Weights of a small sound classifier: log mel input, arch xception.
Rows from block 4 of a small sound classifier, named by matrix and row number. Rows with one number belong to one channel. Each number is 128 + 32 x the weight over its row's rms, rounded and kept within 0 to 255. All counts start at 0.
After each channel's rows are labels from the 100 clips, of 14976, where the channel reaches its highest value: "responds to" is what is common among them; "band" is the frequency band that holds the peak. Only what is clearly more common there than usual is listed. The data: single notes of musical instruments (NSynth). In brackets: how many of the 100.
# convs1: first pointwise conv (model.blocks.4.convs.1.weight, 256x256x1x1), inputs 0-127
# convs3: second pointwise conv (model.blocks.4.convs.3.weight, 256x256x1x1, transposed), outputs 0-127

convs1.234 [169 132 134 101 121 119 144  45 107 122 118 155 112 153  98 114  92 103 117  64 142 187 153 141 137 123 126 113 132  72 133 129 164 128 138  64 152  71  88 109 107 105 107 109 141 105 139  63 185 156 140 130 115 119 114 170 105 122 131 141  97 132  78 132  66 160 145  92 141 132 115 105 129 143 137 125 130 168 114 136 104 155 144  98 118 121 108  99 219 124 165 178 161 139 134 115 207 145 132 108 149 125 128 100 129 124 151  87 156 138 101 126  95 114 103 111 126 127 160 128 131 115 166 127 182  96 145 136]
convs3.234 [121 163 123 100 107 147 157  88  96 200 140 159 116  90 164  97 147 131 152 126 161 185 133 120 122 146 133  73 130 187 165 166 132 160 119 132 143  93 105 139 178 153 143  87 118 142 217 105  99  98 115  82 160  90 128 171 135 174 129  96  96  65 134 139 111 126 127 114 106  95 160 161 180 168 147 142 113 255 132 109  96 142 113 114 106 151 151 123 128 166 147  89 117 127 161 147 137  86 131 124 129 151 131 144 156 101 145 148 147 125 114 110 125 120 117 146 153 110  79 176 153 102 121  97 122 137 125 129]
responds to: bass (67); octave 3 (53); pitch class A (26)
band: 250 to 500 Hz (98)

convs1.101 [135  92 118  67 167 151 105 205 190 112 149  75 117  99 183 142 147 109 167  96 171 165 120 124 118 107  76 103 142 146 172  92 150 108  96 130 125 109 149 104 113 164 197 107 103 141 135 117 175 127  65 144 142 109 119 106 140 183 173 149  96 144 134 149 110  74 117 117 112 164  86 110 193 145  97 135 173 158 139  94  95 131 128 151 125 115 143 164 144 116 161 151 111 146 106 150 164 118 130 137 212 114 147 215 122 110  94 135 190 132  22 166 118 134 164  65 170 129 107 121 120 126 131 139 129 104 141 112]
convs3.101 [126  90 159 108 120 137 148 104 151 120 128 134  94 138 163 123 137 119  85 102 195 172 170  86  71 118 152 222 138 126 128 163 153 142 106  89 134 144 126 220 131 149 149 106  90 122 119 149 106 119 130 132 155  87 138 169 171  85 146 133 110 130 155 121 102 114 112  77 140  83 107 168 153 186 166 132 163 127 104 165 144 156 154  38 121  72 154 109 152 141 140 108 134 164 106 103 111 101 147  93 152 161 140 100 169 144  88  70 135 120 170  74  93 148 103 187 151 139  94 156 116 122 151 139  79 164 163  83]
responds to: synthetic (76); bass (62)
band: 250 to 500 Hz (34); 500 to 1000 Hz (32)

convs1.116 [121  99 141  56 136 138  51 137 127 112 198 150  79 103 142 167 169 178 130 109 140  47 130 118 102  77 124 105 126 131 120 139  87 111 134  80 148 150 151 105  85  97 128 170 103 107 181  82 135 170  94 110  99 153 112 106 120 117 136  99  93 113 105 160 134 135 113 135 148 173  93 138 109 173  75 126 129 129 164 120 152 119  88 154 158  75  99 100 138 162 137  81 108 101  73 136 143 160 117 135 110 113 147  30 107 100  83 103 112 126 112 122 128 127  90 132 138 129 139 168 146 110 154 129 129 111 109  56]
convs3.116 [ 89 115 136 108  94 134 110 110  84 143 131 179 149 100 122 135 165 103 123  74 162  82 169  99  56 112 106  99 132 126 108  41 106 141 135 126 101  87 120 118 151 126 108 121 129 172 195 134 114 223 166 114 164 118 147 131 150  89 160 106 110 162 135 181 111 100 156  65  87 159 131 127 122 103 132 130 157 109  88 125 160  75 135 125 104 102 114 109  64 139 157 139 147 105 138 126  84 177 112 109 171  77 127 148  96 134  92 103 108 119 130 160 106 162 133 125  61 182 173 172 113 175 100  66 125 117 112 189]
responds to: octave 5 (67)
band: 250 to 500 Hz (100)

convs1.103 [142 147 163  70  98  75 124  96 120 170  72  79 169  97 132 146 159  71 113 158 107 108  99 155 156 145 109 148 137 127 157 186 177  96 131 117 116 114 136 134 142 165 156 108  76  69 121 152 137 109 160 139  89 140 130 151 136  96 166 117 134 103 132 124 149 126 160 107 172   0 124 148 142 194 135 168 131 105 141 105 145 173 116  50  94 119 138 132 149 144 168 119 184 191 144 136 104 140 202  79 159  12 127 154 122 142  95 112 131 101  96 127 112 112 147 149  81 142 108 141 155 177  97 127 141 151 135 122]
convs3.103 [160 116 116 136 134 146 175 161 108  90 132 178 159 166 135 137  69 151 183  70  94 129 125 155 115 138  57 138 161 128 122  97 139 135 119 138 122 132 126 194  66 197 141 197 122 112 143 152 111  81 173 134 162  89 118 145 133 115 110 127 161 150 198 105  86 138 108 171 138  47 113 116 103  94 118 111 121 142 142 145 149 112  44 104  88 172  99 119 118 115 131 121 157 163 101 167 115 103   0 138 189 101  93 101 129 146 124 203 134 109 107  88  99 124 144  69 168 109 100 106 145 106 156 175 117 122 132 163]
responds to: mallet (32); octave 7 (25)
band: 500 to 1000 Hz (40)

convs1.223 [110 210  61  83 157 152  70 153 113  72 137 133 114 117 126 139 162 188  67 170 138 136 106 106  92 153 113 131 157 141 131 110 106  75 127 126 125 151  94 165 127 129  53 143 147 149 110 108 100  81  48 143 137 137 165 145  79  85 143 176 192 160  92 117 111  72 164 177 152 124 119 118 130 142 107 174  74 117 137 137 167 127  74 149  84 144 117 107  74 143  88 131 110 148 182 149 139  97 130 113 121 116 115 140 142 130 149  86 113 105 125 122 121 113 145 112 169 113 136 122 161 150  87 107 169 155 144 108]
convs3.223 [133  53 149 127 130 152 156 133 141  99 185 159  87 150 191  99 101 186 218  92 136 120 100 110 180  94  68 131 120 116  67 109 104  70 100  79 124 119 136 117 114 137 158 184 109 167 136 131 131 153 158 116  86  94 141 123 149 106 127 102 121 151 123  50 109 124 100 112 141  75 135 178 138 155 108 108 112 116 117 152 122 156  98 140 153 136  68 149 102 234 116 111 109 166 142  71 131 175 165 126 143  82  96 169 116 113 102  99 133  92  93 162 112 224 123 222  87  94  85 155 143 147 101 100 131  57 140 109]
responds to: octave 5 (38)
band: 250 to 500 Hz (31)

convs1.36 [209 125 143 104 151 131  75  99 112 153  62 127 101  77 109 196 163 166 117 102 164  54 155 138 115 170 113  99 168 114 140 113  61 138 121  84 168  80 150 101  48 102 101 121 155 145 101 166 128 121 109 161 113 118  82 129  94 118 136 101 105  72 136 121 131  93  69 152 105 141 119 126 137  57 108 140  82 133 156 182 108 100 110  90 110 125 147 124 114 161  98 123  80 111 149 136 134 198 160 123 158 115 172 150  98  89 157 147 181 172 106 130 146 133 131 115 117 110  77 164 173 184 117 147  98 160 115 117]
convs3.36 [152 164 103 101 183 126 106 144 168 133 138 142 157 111 105 166 102  70 204 112 108  98 103 108 149 150 141 134 101 133 127 117 159 110  83 172 172 120  89 149 115 160  88 127  86 187 107 107 120 172 135 151 193 150 144 115 115 102 107  87 164 154 154 189 165 164  87  91 140 163 104 125  94 164 197  91 163 113  68  85 138  95 150 237 102 154  89 143 104 152 113 132 157 100 139  57  86 178 135  89 159 133 142 160 121 141  97 101 107 153  46  96 125 103 160 137 110 159 169 155 106 172 115 147 103 130 149 138]
responds to: octave 5 (44); pitch class F (25)
band: 250 to 500 Hz (99)

convs1.6 [ 86 102 125 112 127 194 176 129  79 158 131  48 105  55  92 142 131 205 140 132  78 119 139  96 102 174 150  99 147 119 173 129 163 105 123  90 104 111 157  93  83 106 159 100 161 151 131 192 113 188 173 117 113 138  77 110 200 129 145 100 118  45 119 131 106 125  96  95 131 116 164 123 160  86 120  99 130 152 159 161  72 203 139 133 143  57 138 115  99 143 132 116 176 131 130  89 132 109 123 115 130 141 160  40 127 101 123 119 162 139  82 141 149 116  74 159 180 118 143 163 124 155  82 155 152 151 115  98]
convs3.6 [127 116  57  86  99 120 108  97 106 118 136 161  99 120  89 152 120 172 187  94 141 153 185 130 114  67 129 169 132 187 130  99 119 155 167 132 167 139 116 123 128 149 130 166  91 111  99  93 125  89  55 125 129 122 117 122 170 116 171 181 102 102 122  77 198 100 143 116 142  60 116 170 134 153  90 150 142 142 134  72 159 170 160 124 128  82 140 143 118 102 148 154 161 134 119 140 129 193 125 139 139 102 156  94 106 106 126 127 130 128 136 137 143 102 158 151 130 168 109  97 100 124 103 134 105 126  70 143]
responds to: synthetic (65); bass (52)
band: 250 to 500 Hz (49)

convs1.129 [101  79 167 111  87 139 127 171 118  99 113 100 125 118 111 166 116 146 202 183 113 136 130 169 161 107 143  71 118 107  75 157  90 121  95 159 118 176 179  92 133 165 197 114 153 120  69 128 124 102 151  53  64 155 114 114 187 129  99 165 145 163 126  65  89 167  96 108 155 100 174 113 104 137 215 102  73 130 121 162 121 150 145 170 157 114 128  92 120  73 163 129 136  91 158  84 126 153 106 123 130 106 123 171 114  84 109 143 141 143  93 130 146  69 133  83 106 175 123 155 153 123  94 173 133 137 133 148]
convs3.129 [ 90 153 158 148 159 151  72 112 147  86 124 129 142 102 108 125 126 108 108 140 161 125 110  93 103 125 104 140 111 154 185 142 149 177 174 120 122  60 132 160 123  89 104  79 117 123 110 133 162  87 207  41 115 135 152 113  77 126 159 116  91 117 113 175  69  97 199 168 109 123  95 105 124  79 151 219  55  88 150 148  80 129 102 132 156 146  79  72 118 125 111 177 149 150 145 119 140 143 159 137 115  67 159 142 128 114 131 152  92 139 178 149 127 126 127 171  89  86 148 141 129 100 133 109 134  70 139  89]
responds to: octave 5 (41); octave 4 (41); pitch class D# (27)
band: 500 to 1000 Hz (35)

convs1.97 [109 143 144  94 181 164 143 154 150 141 121  71 125 136 119 150 133 162 120 137 142 167 108 202 161 142  86 161 161 168 129 125 109 160  67 156 187  81  79 130 146 143 103 151 165  60 150 197 114 154 134 112 124 158  70  98 130 148  99 182 113 165  96 162 117 110 130  93 114 116 223 122 124 133 189  76 132 141  86 114 123 164  77 132 104  92 145 105 156 140 130 110 127 127 146 124 155 128 121 188 124 147 121 161 117 157  83 169 141  57  93 140  55 145 171  80 172 118 125  67 101 139 184 122  83 129  73 118]
convs3.97 [100 147 140 183 142 158 134 167 185 181  83  65 106 112 128 165 101 169 136  82 122 198 184  71 181 176 115  88 117  96  75 157 162  44 152 126 114 202 103  72 148 145 150  81 132 133 153 123 116 150  95 112 135 160 131 114  71 134 112 116 199 144 105 138 149 164 116  38  85 108 176 139 143 122  98 127  95  97  90  82  75 150 100 151 113 151 178  76 101 136 125 146  90  87 113 167 136 152 149 141 111 144 109  96 102 140 136 138  99 112 144 108 117  90 140 142 153 149 114 112 192 118 128 145 125 185 219 140]
responds to: bass (53); octave 4 (41); pitch class: F (27)
band: 500 to 1000 Hz (49)

convs1.155 [144 154  85 128 117 102 160 105 129 115 174 154 129 141 129 114 125 128 167 161 125  96  91 152 144  91 117 102 170 116 110 182 157 140 194 137  94 170 167 101 138  84 168 125  85 120  90 162 101  99 151 129 181 104 194 146 139 105 179 153 105 109 101 157  96 111 110  45 113 166 156 125 129 127  99 164 143 143 109 127  97 134 109 101 106 101  91  67  94 172 204 128  68 145 150  95 122 141 182 146 128 136 124 143 177 118 137 139 145 104 128 125 186 110 124  86 127 139 175  97 119 110 114  69 107 143 114 183]
convs3.155 [135  73 145 137 181 119 161 112 153 136  99 100 121 108 113 139  80 123 124 133  98 129 161 195 165 143  69 142 125 154 118 129 198 122 126 169  85 143 110 154 133 155  82 124  99  92 158 132 113 184 111 169  74 204 153 148 121 108 130 194 174 134 133 132 107  90 128 154 162 134  96 158 129 164  74 124 163  99 140 131 136 193 143 110 145 114 147 132  84 105  97 110 149 188  96 148 149 118 101  91 128 172 109 137 114  78 122 169 105 105  66  75 124 144 101 103 124 136 135  84 164 124  88 144 125 138 131 149]
responds to: mallet (52); octave 1 (49)
band: 0 to 250 Hz (57); 250 to 500 Hz (32)

convs1.123 [101 130 144 148 193 145 136 131 144 137 124 144 124  60 164 197 150 148 155  85 139 131  86 115 113 130 118 143 129  98 151 152 100 194 161 119  78  73 131  96 108 150  70 131 209 132 101 120  95 132 123 153 108 118  91 111  64 123  84 147 115 115 102 108 128 140 163 105 132 145 103 123  67 103 138 165 157  67 163 138  94 142 149 144 132 110 121 115  93 109 122 138 151 190 111 118 104 115 120 132 178  49 117 111 127 255 114 118 191 142  97 130  94 122 141 126 177 121  73 150 111 166 145 146 139 169 201 101]
convs3.123 [137  87  98 122 114 109 110 129  90 146 112 148 125 162 124  91 149 140 111 126 112 171 100 152 117 143 129 191  91 144 150 141 129 103 113  98 156 126 125 175 107 128 151 137 149 152 160  96 111 145 167 155 144  99 199  63 181 129 128 174 129 163 120  94 121  61 108 107  71 142 136 166 133 151 129 123 192 170 203 126 154 136 134  74 181 107 190 143 131 125  87  88 139 104 109 124 165 162 122 116  89  62 134 195 155  98  56 136 134 113 142 107  99 152 164  98 156 115 144 125 112 130 137 119  65 123   7 109]
responds to: synthetic (63); bass (60)
band: 500 to 1000 Hz (38)

convs1.33 [ 74 158 128 138 135 100  94 144 150 132 133 124  87 178 115 129  97 139  86 147  83 147  68 125 129  88 157 144 159 104 112 188 128 154 129 134 129 147 100 113  89 122 162 146 144  98 128 123 146  98  91 169 160 121 191 162 122 110 131 161 110 123  22  97 118 116 125 132 161 125 120 156 171  98 119  45 193 120  81 129 120 114 127  95 146 183 151 136 163 131  79  80 124 141 173 118 150 130 125 114 102 133 100 153 144 117 157  83 153 107 138 114 128 120  82 117  84 129 124  96 155 111 142  88 140  68 108 144]
convs3.33 [152 115 107 124 163 135 110 205 120  65 102 177  99 136 108 124 132 163 171 113 108 156 127  91  98 147 128 129 147 135 138 107 205 158 124 135 146 147 127 124 136 138 175 121 141 127 174 163 101 137 108 148 162 173 156 101 164 111 132  59 160  96 167 184 139 150  90 101 143 139 141 174 149 166  76 159 118  81 166 138 108 136 122 132 129 128 155  68 138 130  85  56  75 115 104 127 103 166 109 163  92 148 115 153 148 110 109 108 132  86 105 160 118 134 102 179 123  92 156 174 117 101 101 132 118 151 142  83]
responds to: octave 2 (56); bass (45)
band: 250 to 500 Hz (98)

convs1.235 [171 100 133 181  94 139 136 155  90 149 141 169 125 137 109 162  95 143 132 167  86 144 133 145 156 146 130  81 154 108 164 122 172  57 132 113 113 122 132 164 166 158 132  95  87  76 150 149  85 162 135 101 108 130  97 176 178 107 171 106  84 163 129 144 144  80 127  64 124 107 163 102 146 125  60 135 109 143 195 163 145 132  52 108 121 141 117  78 118 118 110 113 131 117 144 148  98  74 160  79  91  93 175 110 151 139  64 169 160 167 120 145 145 141 114 124 116 133  93 206 111 218 147 132 116 147 143 135]
convs3.235 [158 161 167 192 108 155 149 150 134 113  74 106  88 106  95 176 104 136 125 111 114 166 139 160  80  82  85  59 148 174 159 124 127 108  89 106 110 193 130 109  96 157 118  90 122 112  70 127 146 135 125  90  82 118 135  94 109  66 114 106  97  76  53 122  64  64 176 150 112 104 145 135 124 135 157 140 175 122 156 165 118 127 138 121 109 124  84 132 159 152  92 158 122 114 145  75 158 197 136 133 125 161  90 155 117 149 141 161 126 121  90 141 149 130 104 146  98 107 111 123 110 127  82 124 105 161 164 127]
responds to: pitch class F# (27)
band: 500 to 1000 Hz (34)

convs1.159 [111 154 135 139 156 120  79 134 167  93  70 117  87 156 171  93  65 126 133  79 164 166  80 178 145 149 102 117 119 108 118 129 113 148  78 129 147  65  87 127 130 136 140 147 133 129 139 167 141 107 171 151 123 134 134 133  64 150 119 110 161 121 204 105  96 139 132 138 133 180 129 129  88  52  64 122 137 119 110  91 107 172 142 188 181 212 195 138 157 121 121 182 148 150 163 137 113 149 170 104 172 136  47 141 156 179 144 150 124 151 143  80 157 166 145 113  91 122 109 183 111 119  97 136 210 156 165 128]
convs3.159 [141 141 129 143 138 157 151 143 137 163 144 141  98 175 110 146 183 105 134 153 130 130 140 144 159 117 159 164 142 150  92  78 100 107  83 115 132  87 179 100 115  81 163  77 156  97 137 128 123 139 136 105 118  69  98 110  82 159 133 121 110 120 128 112  98 122 130 119 143 179  29 146 118  74 137 141 104 153 236  99 103 116 171 142 108 128 108 123 128 115 120 104 122  69 154 150  94 115 158 122 116 154 160 140 155  89 134 143  93 208  73 169 140  89 127 172 161 142  89 130 110 110 104 124 112  77 170 152]
responds to: bass (53); mallet (29)
band: 1000 to 2000 Hz (36)

convs1.142 [122 157 143 108 115 126 132 137 133 156 123 102 126 191 125 162 163 105 152 171  84 103 103 136 127 157 136  50 148 192  94 144  71 101 139 144 146 129 175 157  98  90 119  92 121 101 176 159 121 137 182 125 199 113  96 145 123 153 151 175 138 132  63 130 105 130 133 125 174  95 169 143 137 100 191 172 109 187 107 127  91 170  94  63 113 129  85 131 160 139 106 119 200 146 117 128 156 177 161 142 155 103  97 159 100 158 173 120 134 122 173 118 134 143 150  84 143 160 168 109 123 108  82 147 120 162 136 130]
convs3.142 [129 184 143 185 119 130 183 119 175 151 161 117 132 119 160 171  63 116  52  79 106 133 104 131 129 164  68 104 132 153 135  91 105 129  72 156 113  93 168 210 115 159  85  88 106 133 127 136 130 133 121 148  95 111 173 143 117 135 131 119 104 110 109 131 134 134 117 141 156 104 180 101 147 112 119 108 142 114 137 173 202 156 115 142 127 171 100 120 107 128 192 130  99 133  97 173  98 115  73 131 152 183 139 110 113 158 152 162 129 113 144 186  94 192 130  94  90  98 139 182 168 128 113 114 136 107 134  92]
responds to: octave 5 (65); pitch class G# (62); note: G#5 (57); instrument family: brass (25)
band: 1000 to 2000 Hz (60)

convs1.253 [111 158 121 133 102  99  81 122 113 168 138 132 107 163 161 144  78 156 116 167  61 173 132 196 109 102 121 143 152 172 153 103 119 107 123 147 125 118 103 115 178  29 141 133 150 120 107 171  99 113 134  86  99 125 134 113 181 165 112 171  81 110 112 132 106 129 169 132 109 154 142 137 145 127 127 109  92 126  97 119 116 102 132 156 161 140 237 152 114  73 102  77 148  93 111 102 106 121  84 155 156 161 128 204 125 131 126 129 117  97 107 165 131  86 120  73 141 141 164  88 151 145 145  88 157 119  97  72]
convs3.253 [162 121 128  86 125 109 112  63  84  54 131 159 140 110 161  92 113 118 136 189 136 159 122 136 151  90 119 123 115 184  86 117 144 119 148 118 115 105 170 123 163 138 165 140 149 137 115 129 114 120 153 120 127 122  72 148 225 146 116 140 123 188 100 180 197 121  47 110 143 140 124 102  86  69 158  91 150 146 110 156 120  51 124 124 103 193 158 177  88 102 136  94 141 117 152 160 132 159 198 170 109 118 161  91 193 125  90 155 140 162 121 126 151 129 130 106 116 117 134 112 138 161 143 127  93 107  79  78]
responds to: octave 5 (39)
band: 4000 to 8000 Hz (87)

convs1.99 [157 130 152 141 155  87 129 179 200  76  86 150 112 162 141 114 109 132  83 121 158 180 112 129 102  75 128  83  88 164 103  90  54 155 118  75 130 114 116 183 100 151 141 112 123 153  95 110 134 132 180 155 130 200 108 127  82  90 113 141 134 124 153 126 178 117  94 145 154 177  97 131 139 129 116 183 119 116  79 117 130 111 134 110 133 117  51 140  79 128 101 151 113  44 161 118 100  56 108 168 134  72 139 163  61 119 138 111 111 120 142 147  96 102 100 163  89 156 134 198  92  26 118 117 114 141 144 155]
convs3.99 [147  98 171 166  92 112 165 114 121  77 141 199  95 116 170  83 126 146  91 117 132 111  65 199 150 124 132 128 105 116 171 103 111 127 132  59 150 155 114 113 182 178 107 109 146 111 139 181 159  95 134 140 122 136 117 135 169 158 118 155  79 134 105 125 147  87 131 130 158  98 244 134  91 117 145 101 176 176  86 134 104 187  97 138  94 123 116  69  64 136 197 130 129 109 118 106 140 150  72 145 161 193 122  90 190 145 141 158 132 122 129 122 150 150 139  71 142 171 145 118 167 117 139  99  60 130 123 114]
responds to: octave 5 (41); mallet (40)
band: 500 to 1000 Hz (39)

convs1.22 [119  80 157 145 110 145 130 126  80 151 201 105 150 136  68  59 113 168 113 102  90  59 171 129 155 131 126 147 158 117 100 141 134 152 163  97 127 105 176 124 144 105 165 156 108  94 118  74 127 101  90 121 108 168 114 141  74 165 161 158 127  99 155 137 169 113 146 145 157 120 102 159 173 125 100 138  97 118 148  94 101 151 120 169  90 137 121 148 223 206 141 150 127 105 129  90 118 165 119 152 142 132 148  22 121 157 144 162 134 131 223 123  89 148  66 140 104  98 179  63  76 127 182 154 143 166 115 153]
convs3.22 [ 59 169 231 103 102  92 101 164 188  96 165 142 106 130  99 149 104  85 150 146  80  92  43 117 174 133  77 155 202  78 104  58 162 153 107 128  89 137 150 107 126 157 136 100 158 127 101 104 137 120 133 110  96 158 107 110  98 138 102 153 146 150 114 172 146 149  63 125 166 132 160  92 147 112  87 133 104 125 104 156 138 157  75 113 153 135 142 102 120 124 180 142 109  93 152 140 109 111 139 136 157 105 101 180  80 150 127 132 139 100 187 138  93 108 113 108 125 127 127 123 166 156 101 112  80 117  92 160]
responds to: octave 2 (65); bass (47)
band: 250 to 500 Hz (96)

convs1.207 [127 173 150  94 169 106 124 132 174 136 147  83 126 113 125  95 165 153 114  49  74 128 135 115 150 107 102 171 116 146  92 150 136 133 152 122 113 103 152 111 151 166 148 154  75 144 113 125 140 130 151 132 128 142 161 136 150 135 148 224 114 102 114 121 118 135 108 215 157 118 187 102 155  98 186  93 123 118 166 128 112 112 157 141 141 151 126 176 162 121 163 124 102 156 160 161 144  79 148  54 120 149 151 122 138 145 115 166 158 152 143 128 161 117 119 142 127 157 153 105 148 137 106 140 113 103 162 103]
convs3.207 [122 112 166 151 113 109  81 136 106  89 159 102 129 154 122 133 177  95 149 138 216 115 109 133 129 162 114  96 170 130  54 142 164 167 145 114  66  84 109 159 162  77 176 130 111 168 121  97 122  86 138  89 126 184 140  87 159 116 117 131 142 162 202 117 154 134 120 121 138 176 112 136 202 120 117 113  92 138 135 212  82  78 108 168 124  98 123 117 114 133  92 147 143 160 137 144 167  82 110 140  92 121 118  56 156  73  94 170 110 108  84 131 122 105 181 135 118  97 198 163 140 132 162 137  99 135  93 139]
responds to: octave 2 (36)
band: 250 to 500 Hz (98)

convs1.115 [128 161 121 171  83 127 136  96  75 124 128 143 166 126 118 117  82 147 105 105 149 157  86 129  95  99 137 101 107 172 129 100 109 128 124 140  95 124 172 185 166 136  44 146 172 139 153 159 144 147 144  99 132  75  97 162  35 106 101 132 141  92 130 162 116  90 127 150 130 128 120 129 145  60  93 164  98 116  93 131 155  44  93 147 170  83 187 143  80 102 132 146 157 134 155 155 156 158 158 124 157 119 129 155 119  51 129 111 102 106 221 126 111 102  84 115  93 150 130 151 113  50 137 159 151 176 151 160]
convs3.115 [142 135 114  96 125  44 131 120 126 138 163 101 158 148 125 127 121 139 118  98 167  55 131  92 143 116  56 178 183 128  96 111 103 114  88 108  87 122 127  67 127 157 148 110 154 155  90  96  89 131 118  97  83 135 175 159  54  58  69 170 127 124 206  94 124 163 107 123 102 117 133 125 166 100 122 129  84 129 151 163 133 134 115 205 121 125 166 114 101 115 141 179 118 134 123  72  87 111 168 133 149 115 124 151 161 160 153  96 117  73 143 132 122 155 106 108  91 119 146 103  96 164 107 118 194 176 132 166]
responds to: bass (49)
band: 1000 to 2000 Hz (35)

convs1.240 [110 180 126 164 137 147 125 170 150 194 150 141 118  86  74 110 159 163 131 118 117  91 176 187  87 141 184  52 129 115 131 137 105 133 137 125  95 108 109 101 138 157 138 139 223  99  91 174 126  95 112 128 114 124 151 148 162 125 113 152 128  89 101 144  76 107 150 141 122 105 179 149 122 133 164 118 179  94 175  95 135 136 132 130 126  97 197 138  67 167 141 159 169 138 124 115 161 114 190 119 135 164 148 112 166 109 144 150 184 154 141 101 130  97 119 155 127 114 132 139  82 115 157  89 113 124 114  83]
convs3.240 [124 190 149 115 106 106 143 110 107 177 152 105 139 169 143  98 129 161  99 138 143 150 124  78 111 108 102 117 111 102  98 181  35 151 166 159 183 162 127 177 105  97 153 166  82  91 135 150 117 159 118  76  97 126  88 128 123 123 119 137  82 185 113 112 140 126 145 120 159 169 133  75  93  67 127 159 120 156  52 143 129 102 136 123 136 109 220  86 131 106 138 105 112 139 121 162 173 107 119 136  73  90 163 111 142 138 176  86 187 115 163  52 122 177 110  78 116 132 136  98 157  81 160 127  78 112 125 107]
responds to: synthetic (66); vocal (46); octave 6 (35); octave 5 (35)
band: 250 to 500 Hz (82)

convs1.11 [157 136 143 151 169 120 170 107 122 109  97 171 178 124 125 137  96 109 160  86 204 111  76 125  94 136  62 125 174 169 150 116 157 142 109 119 112 122 117 142  94 122 179 117 114 163 170 131 194  67 118 189  88 146 127 133 255 144  80  85 150 126 129 126 103 114  84 129 146 169 140 135 121 166 126 183  57 145 111 146 137 185 112 142 103 134 150 172  61  81  93  98 127 140  32 137 172 151 142 144 162 148 116 154 132  91 131 111  97 163 148 135 105 123  58  87 164  91 122 102 153 150 129 118 141 118 109 141]
convs3.11 [144 140  89 140  47 155 119 125 177 104 146 134 187 147 119 159 126 170 123 103 132 147 144 128 197 128 106 171 147 116  97 126 131 117 151 189 124 140 152 106 147 119 121  87  70 160 125 132 139 156 170 156  97 147 147 188 220 144 110 169 147 169 153 165 104  93  99 147 121 100 150  98 139 158 115 100 154  87 104 130 103 108 159  80 110  85 119 133 184 116  91 105 152  61 175 123  81 150 166 172 112  68  83  97 155 109 187  98 124 127 102 103  59  68 145 136 141 114 127 131 155  81  92 107 193 158 153 168]
responds to: synthetic (73); bass (53)
band: 4000 to 8000 Hz (53)

convs1.167 [ 90 134 143 108 136 143 100 113 164  85 120 108 141 139 135 134 106 149  67 118 100 184 144 143  76 140 233 138 102 140 139 154 138 165 106  87  88  98  89 133 106 127 119 110 152 182 132  56 125 160 121 163  93 124  99  47 214 171  99 191 119 143 101 139 113 127 131 106 147 193 127  81  98 169 121 137 105  84 161 129 119 127 130 179 123 139 176 142 195  87 140 112 109 120  92 125  73 176 105  94 128 154 122 112 111 151  81 140 161  72 172  79 168 131 110 115  84  87 127 141 134 106 119 144 189 108 113 131]
convs3.167 [114 149 205 107 143 146 110  92 134 154  84 205 111  73 104 119  75 113 182 113 160 163 109 132 134 143 124  94 118 135 149 114 104 151 134 103 141 201 147 124 169 184 134 120 171  54 105 176 113 114 158 152  44 113 138  90 122 106 122  90 117 138 119 147  39 130 114 190 109  49 158 113 167 112 145 170 163 119 155 143 138 126 150 196 120 125 159 120 167 158  67  88 115 133  93 149 182  82  81 141 108  98 108 125 139 141 168 114 142 141 117  87 103 155 108  76  96  90  97 179 169  95 135 154 134 117 128 152]
responds to: synthetic (63); bass (57); octave 1 (29)
band: 250 to 500 Hz (38)

convs1.226 [168 130 133 104 103 142 125 152  76 112  94  72  99  85 146 108 193 158 145 131  77 115  81 145  83 165 157 171 164 168 138  93  93 144  65 157 143 147 186 161 130 126  88 104 108 163 135 116 116 115 151  67 126 146 143 132  95 134 157 149 171 170 103  77 137 170 101 132 112 157 133 137 169  98 135 130  93 107  96 107  82 143 126  86  98  96 149 107  94 123 165 141 148 163 136 141 113 159  67 124 131  85  41 170 112 138  55 127  70 223 167 120 126 145 113 125 142 120 136 104 178 124  88 112 100 124 137 123]
convs3.226 [145 191 115 115  82 130 150 129 129 136 158  88 134  72 138 128 152 107 139  77  56  90 100 155 172 149 118 103 110 142 125  98  73 107 119 202  83 157 116 117 136 179  58 101 203 132 130 114 128 119 140 120  63 129 121 132 130 163 145 128 119 163 129 128  72 168  70 115 118  73 123 144 104 142 127 146 114 143 175 161 169 110 144 130 170 113 136 106 116  95 146 123 140 192 126 163 134  93 119 121 156 175  95 102 129 203 101 135 104  64 127 162  67 127 116 121 181 138 129 146 123  79 114  52 117 128 115 143]
responds to: mallet (46); octave 5 (40)
band: 1000 to 2000 Hz (39)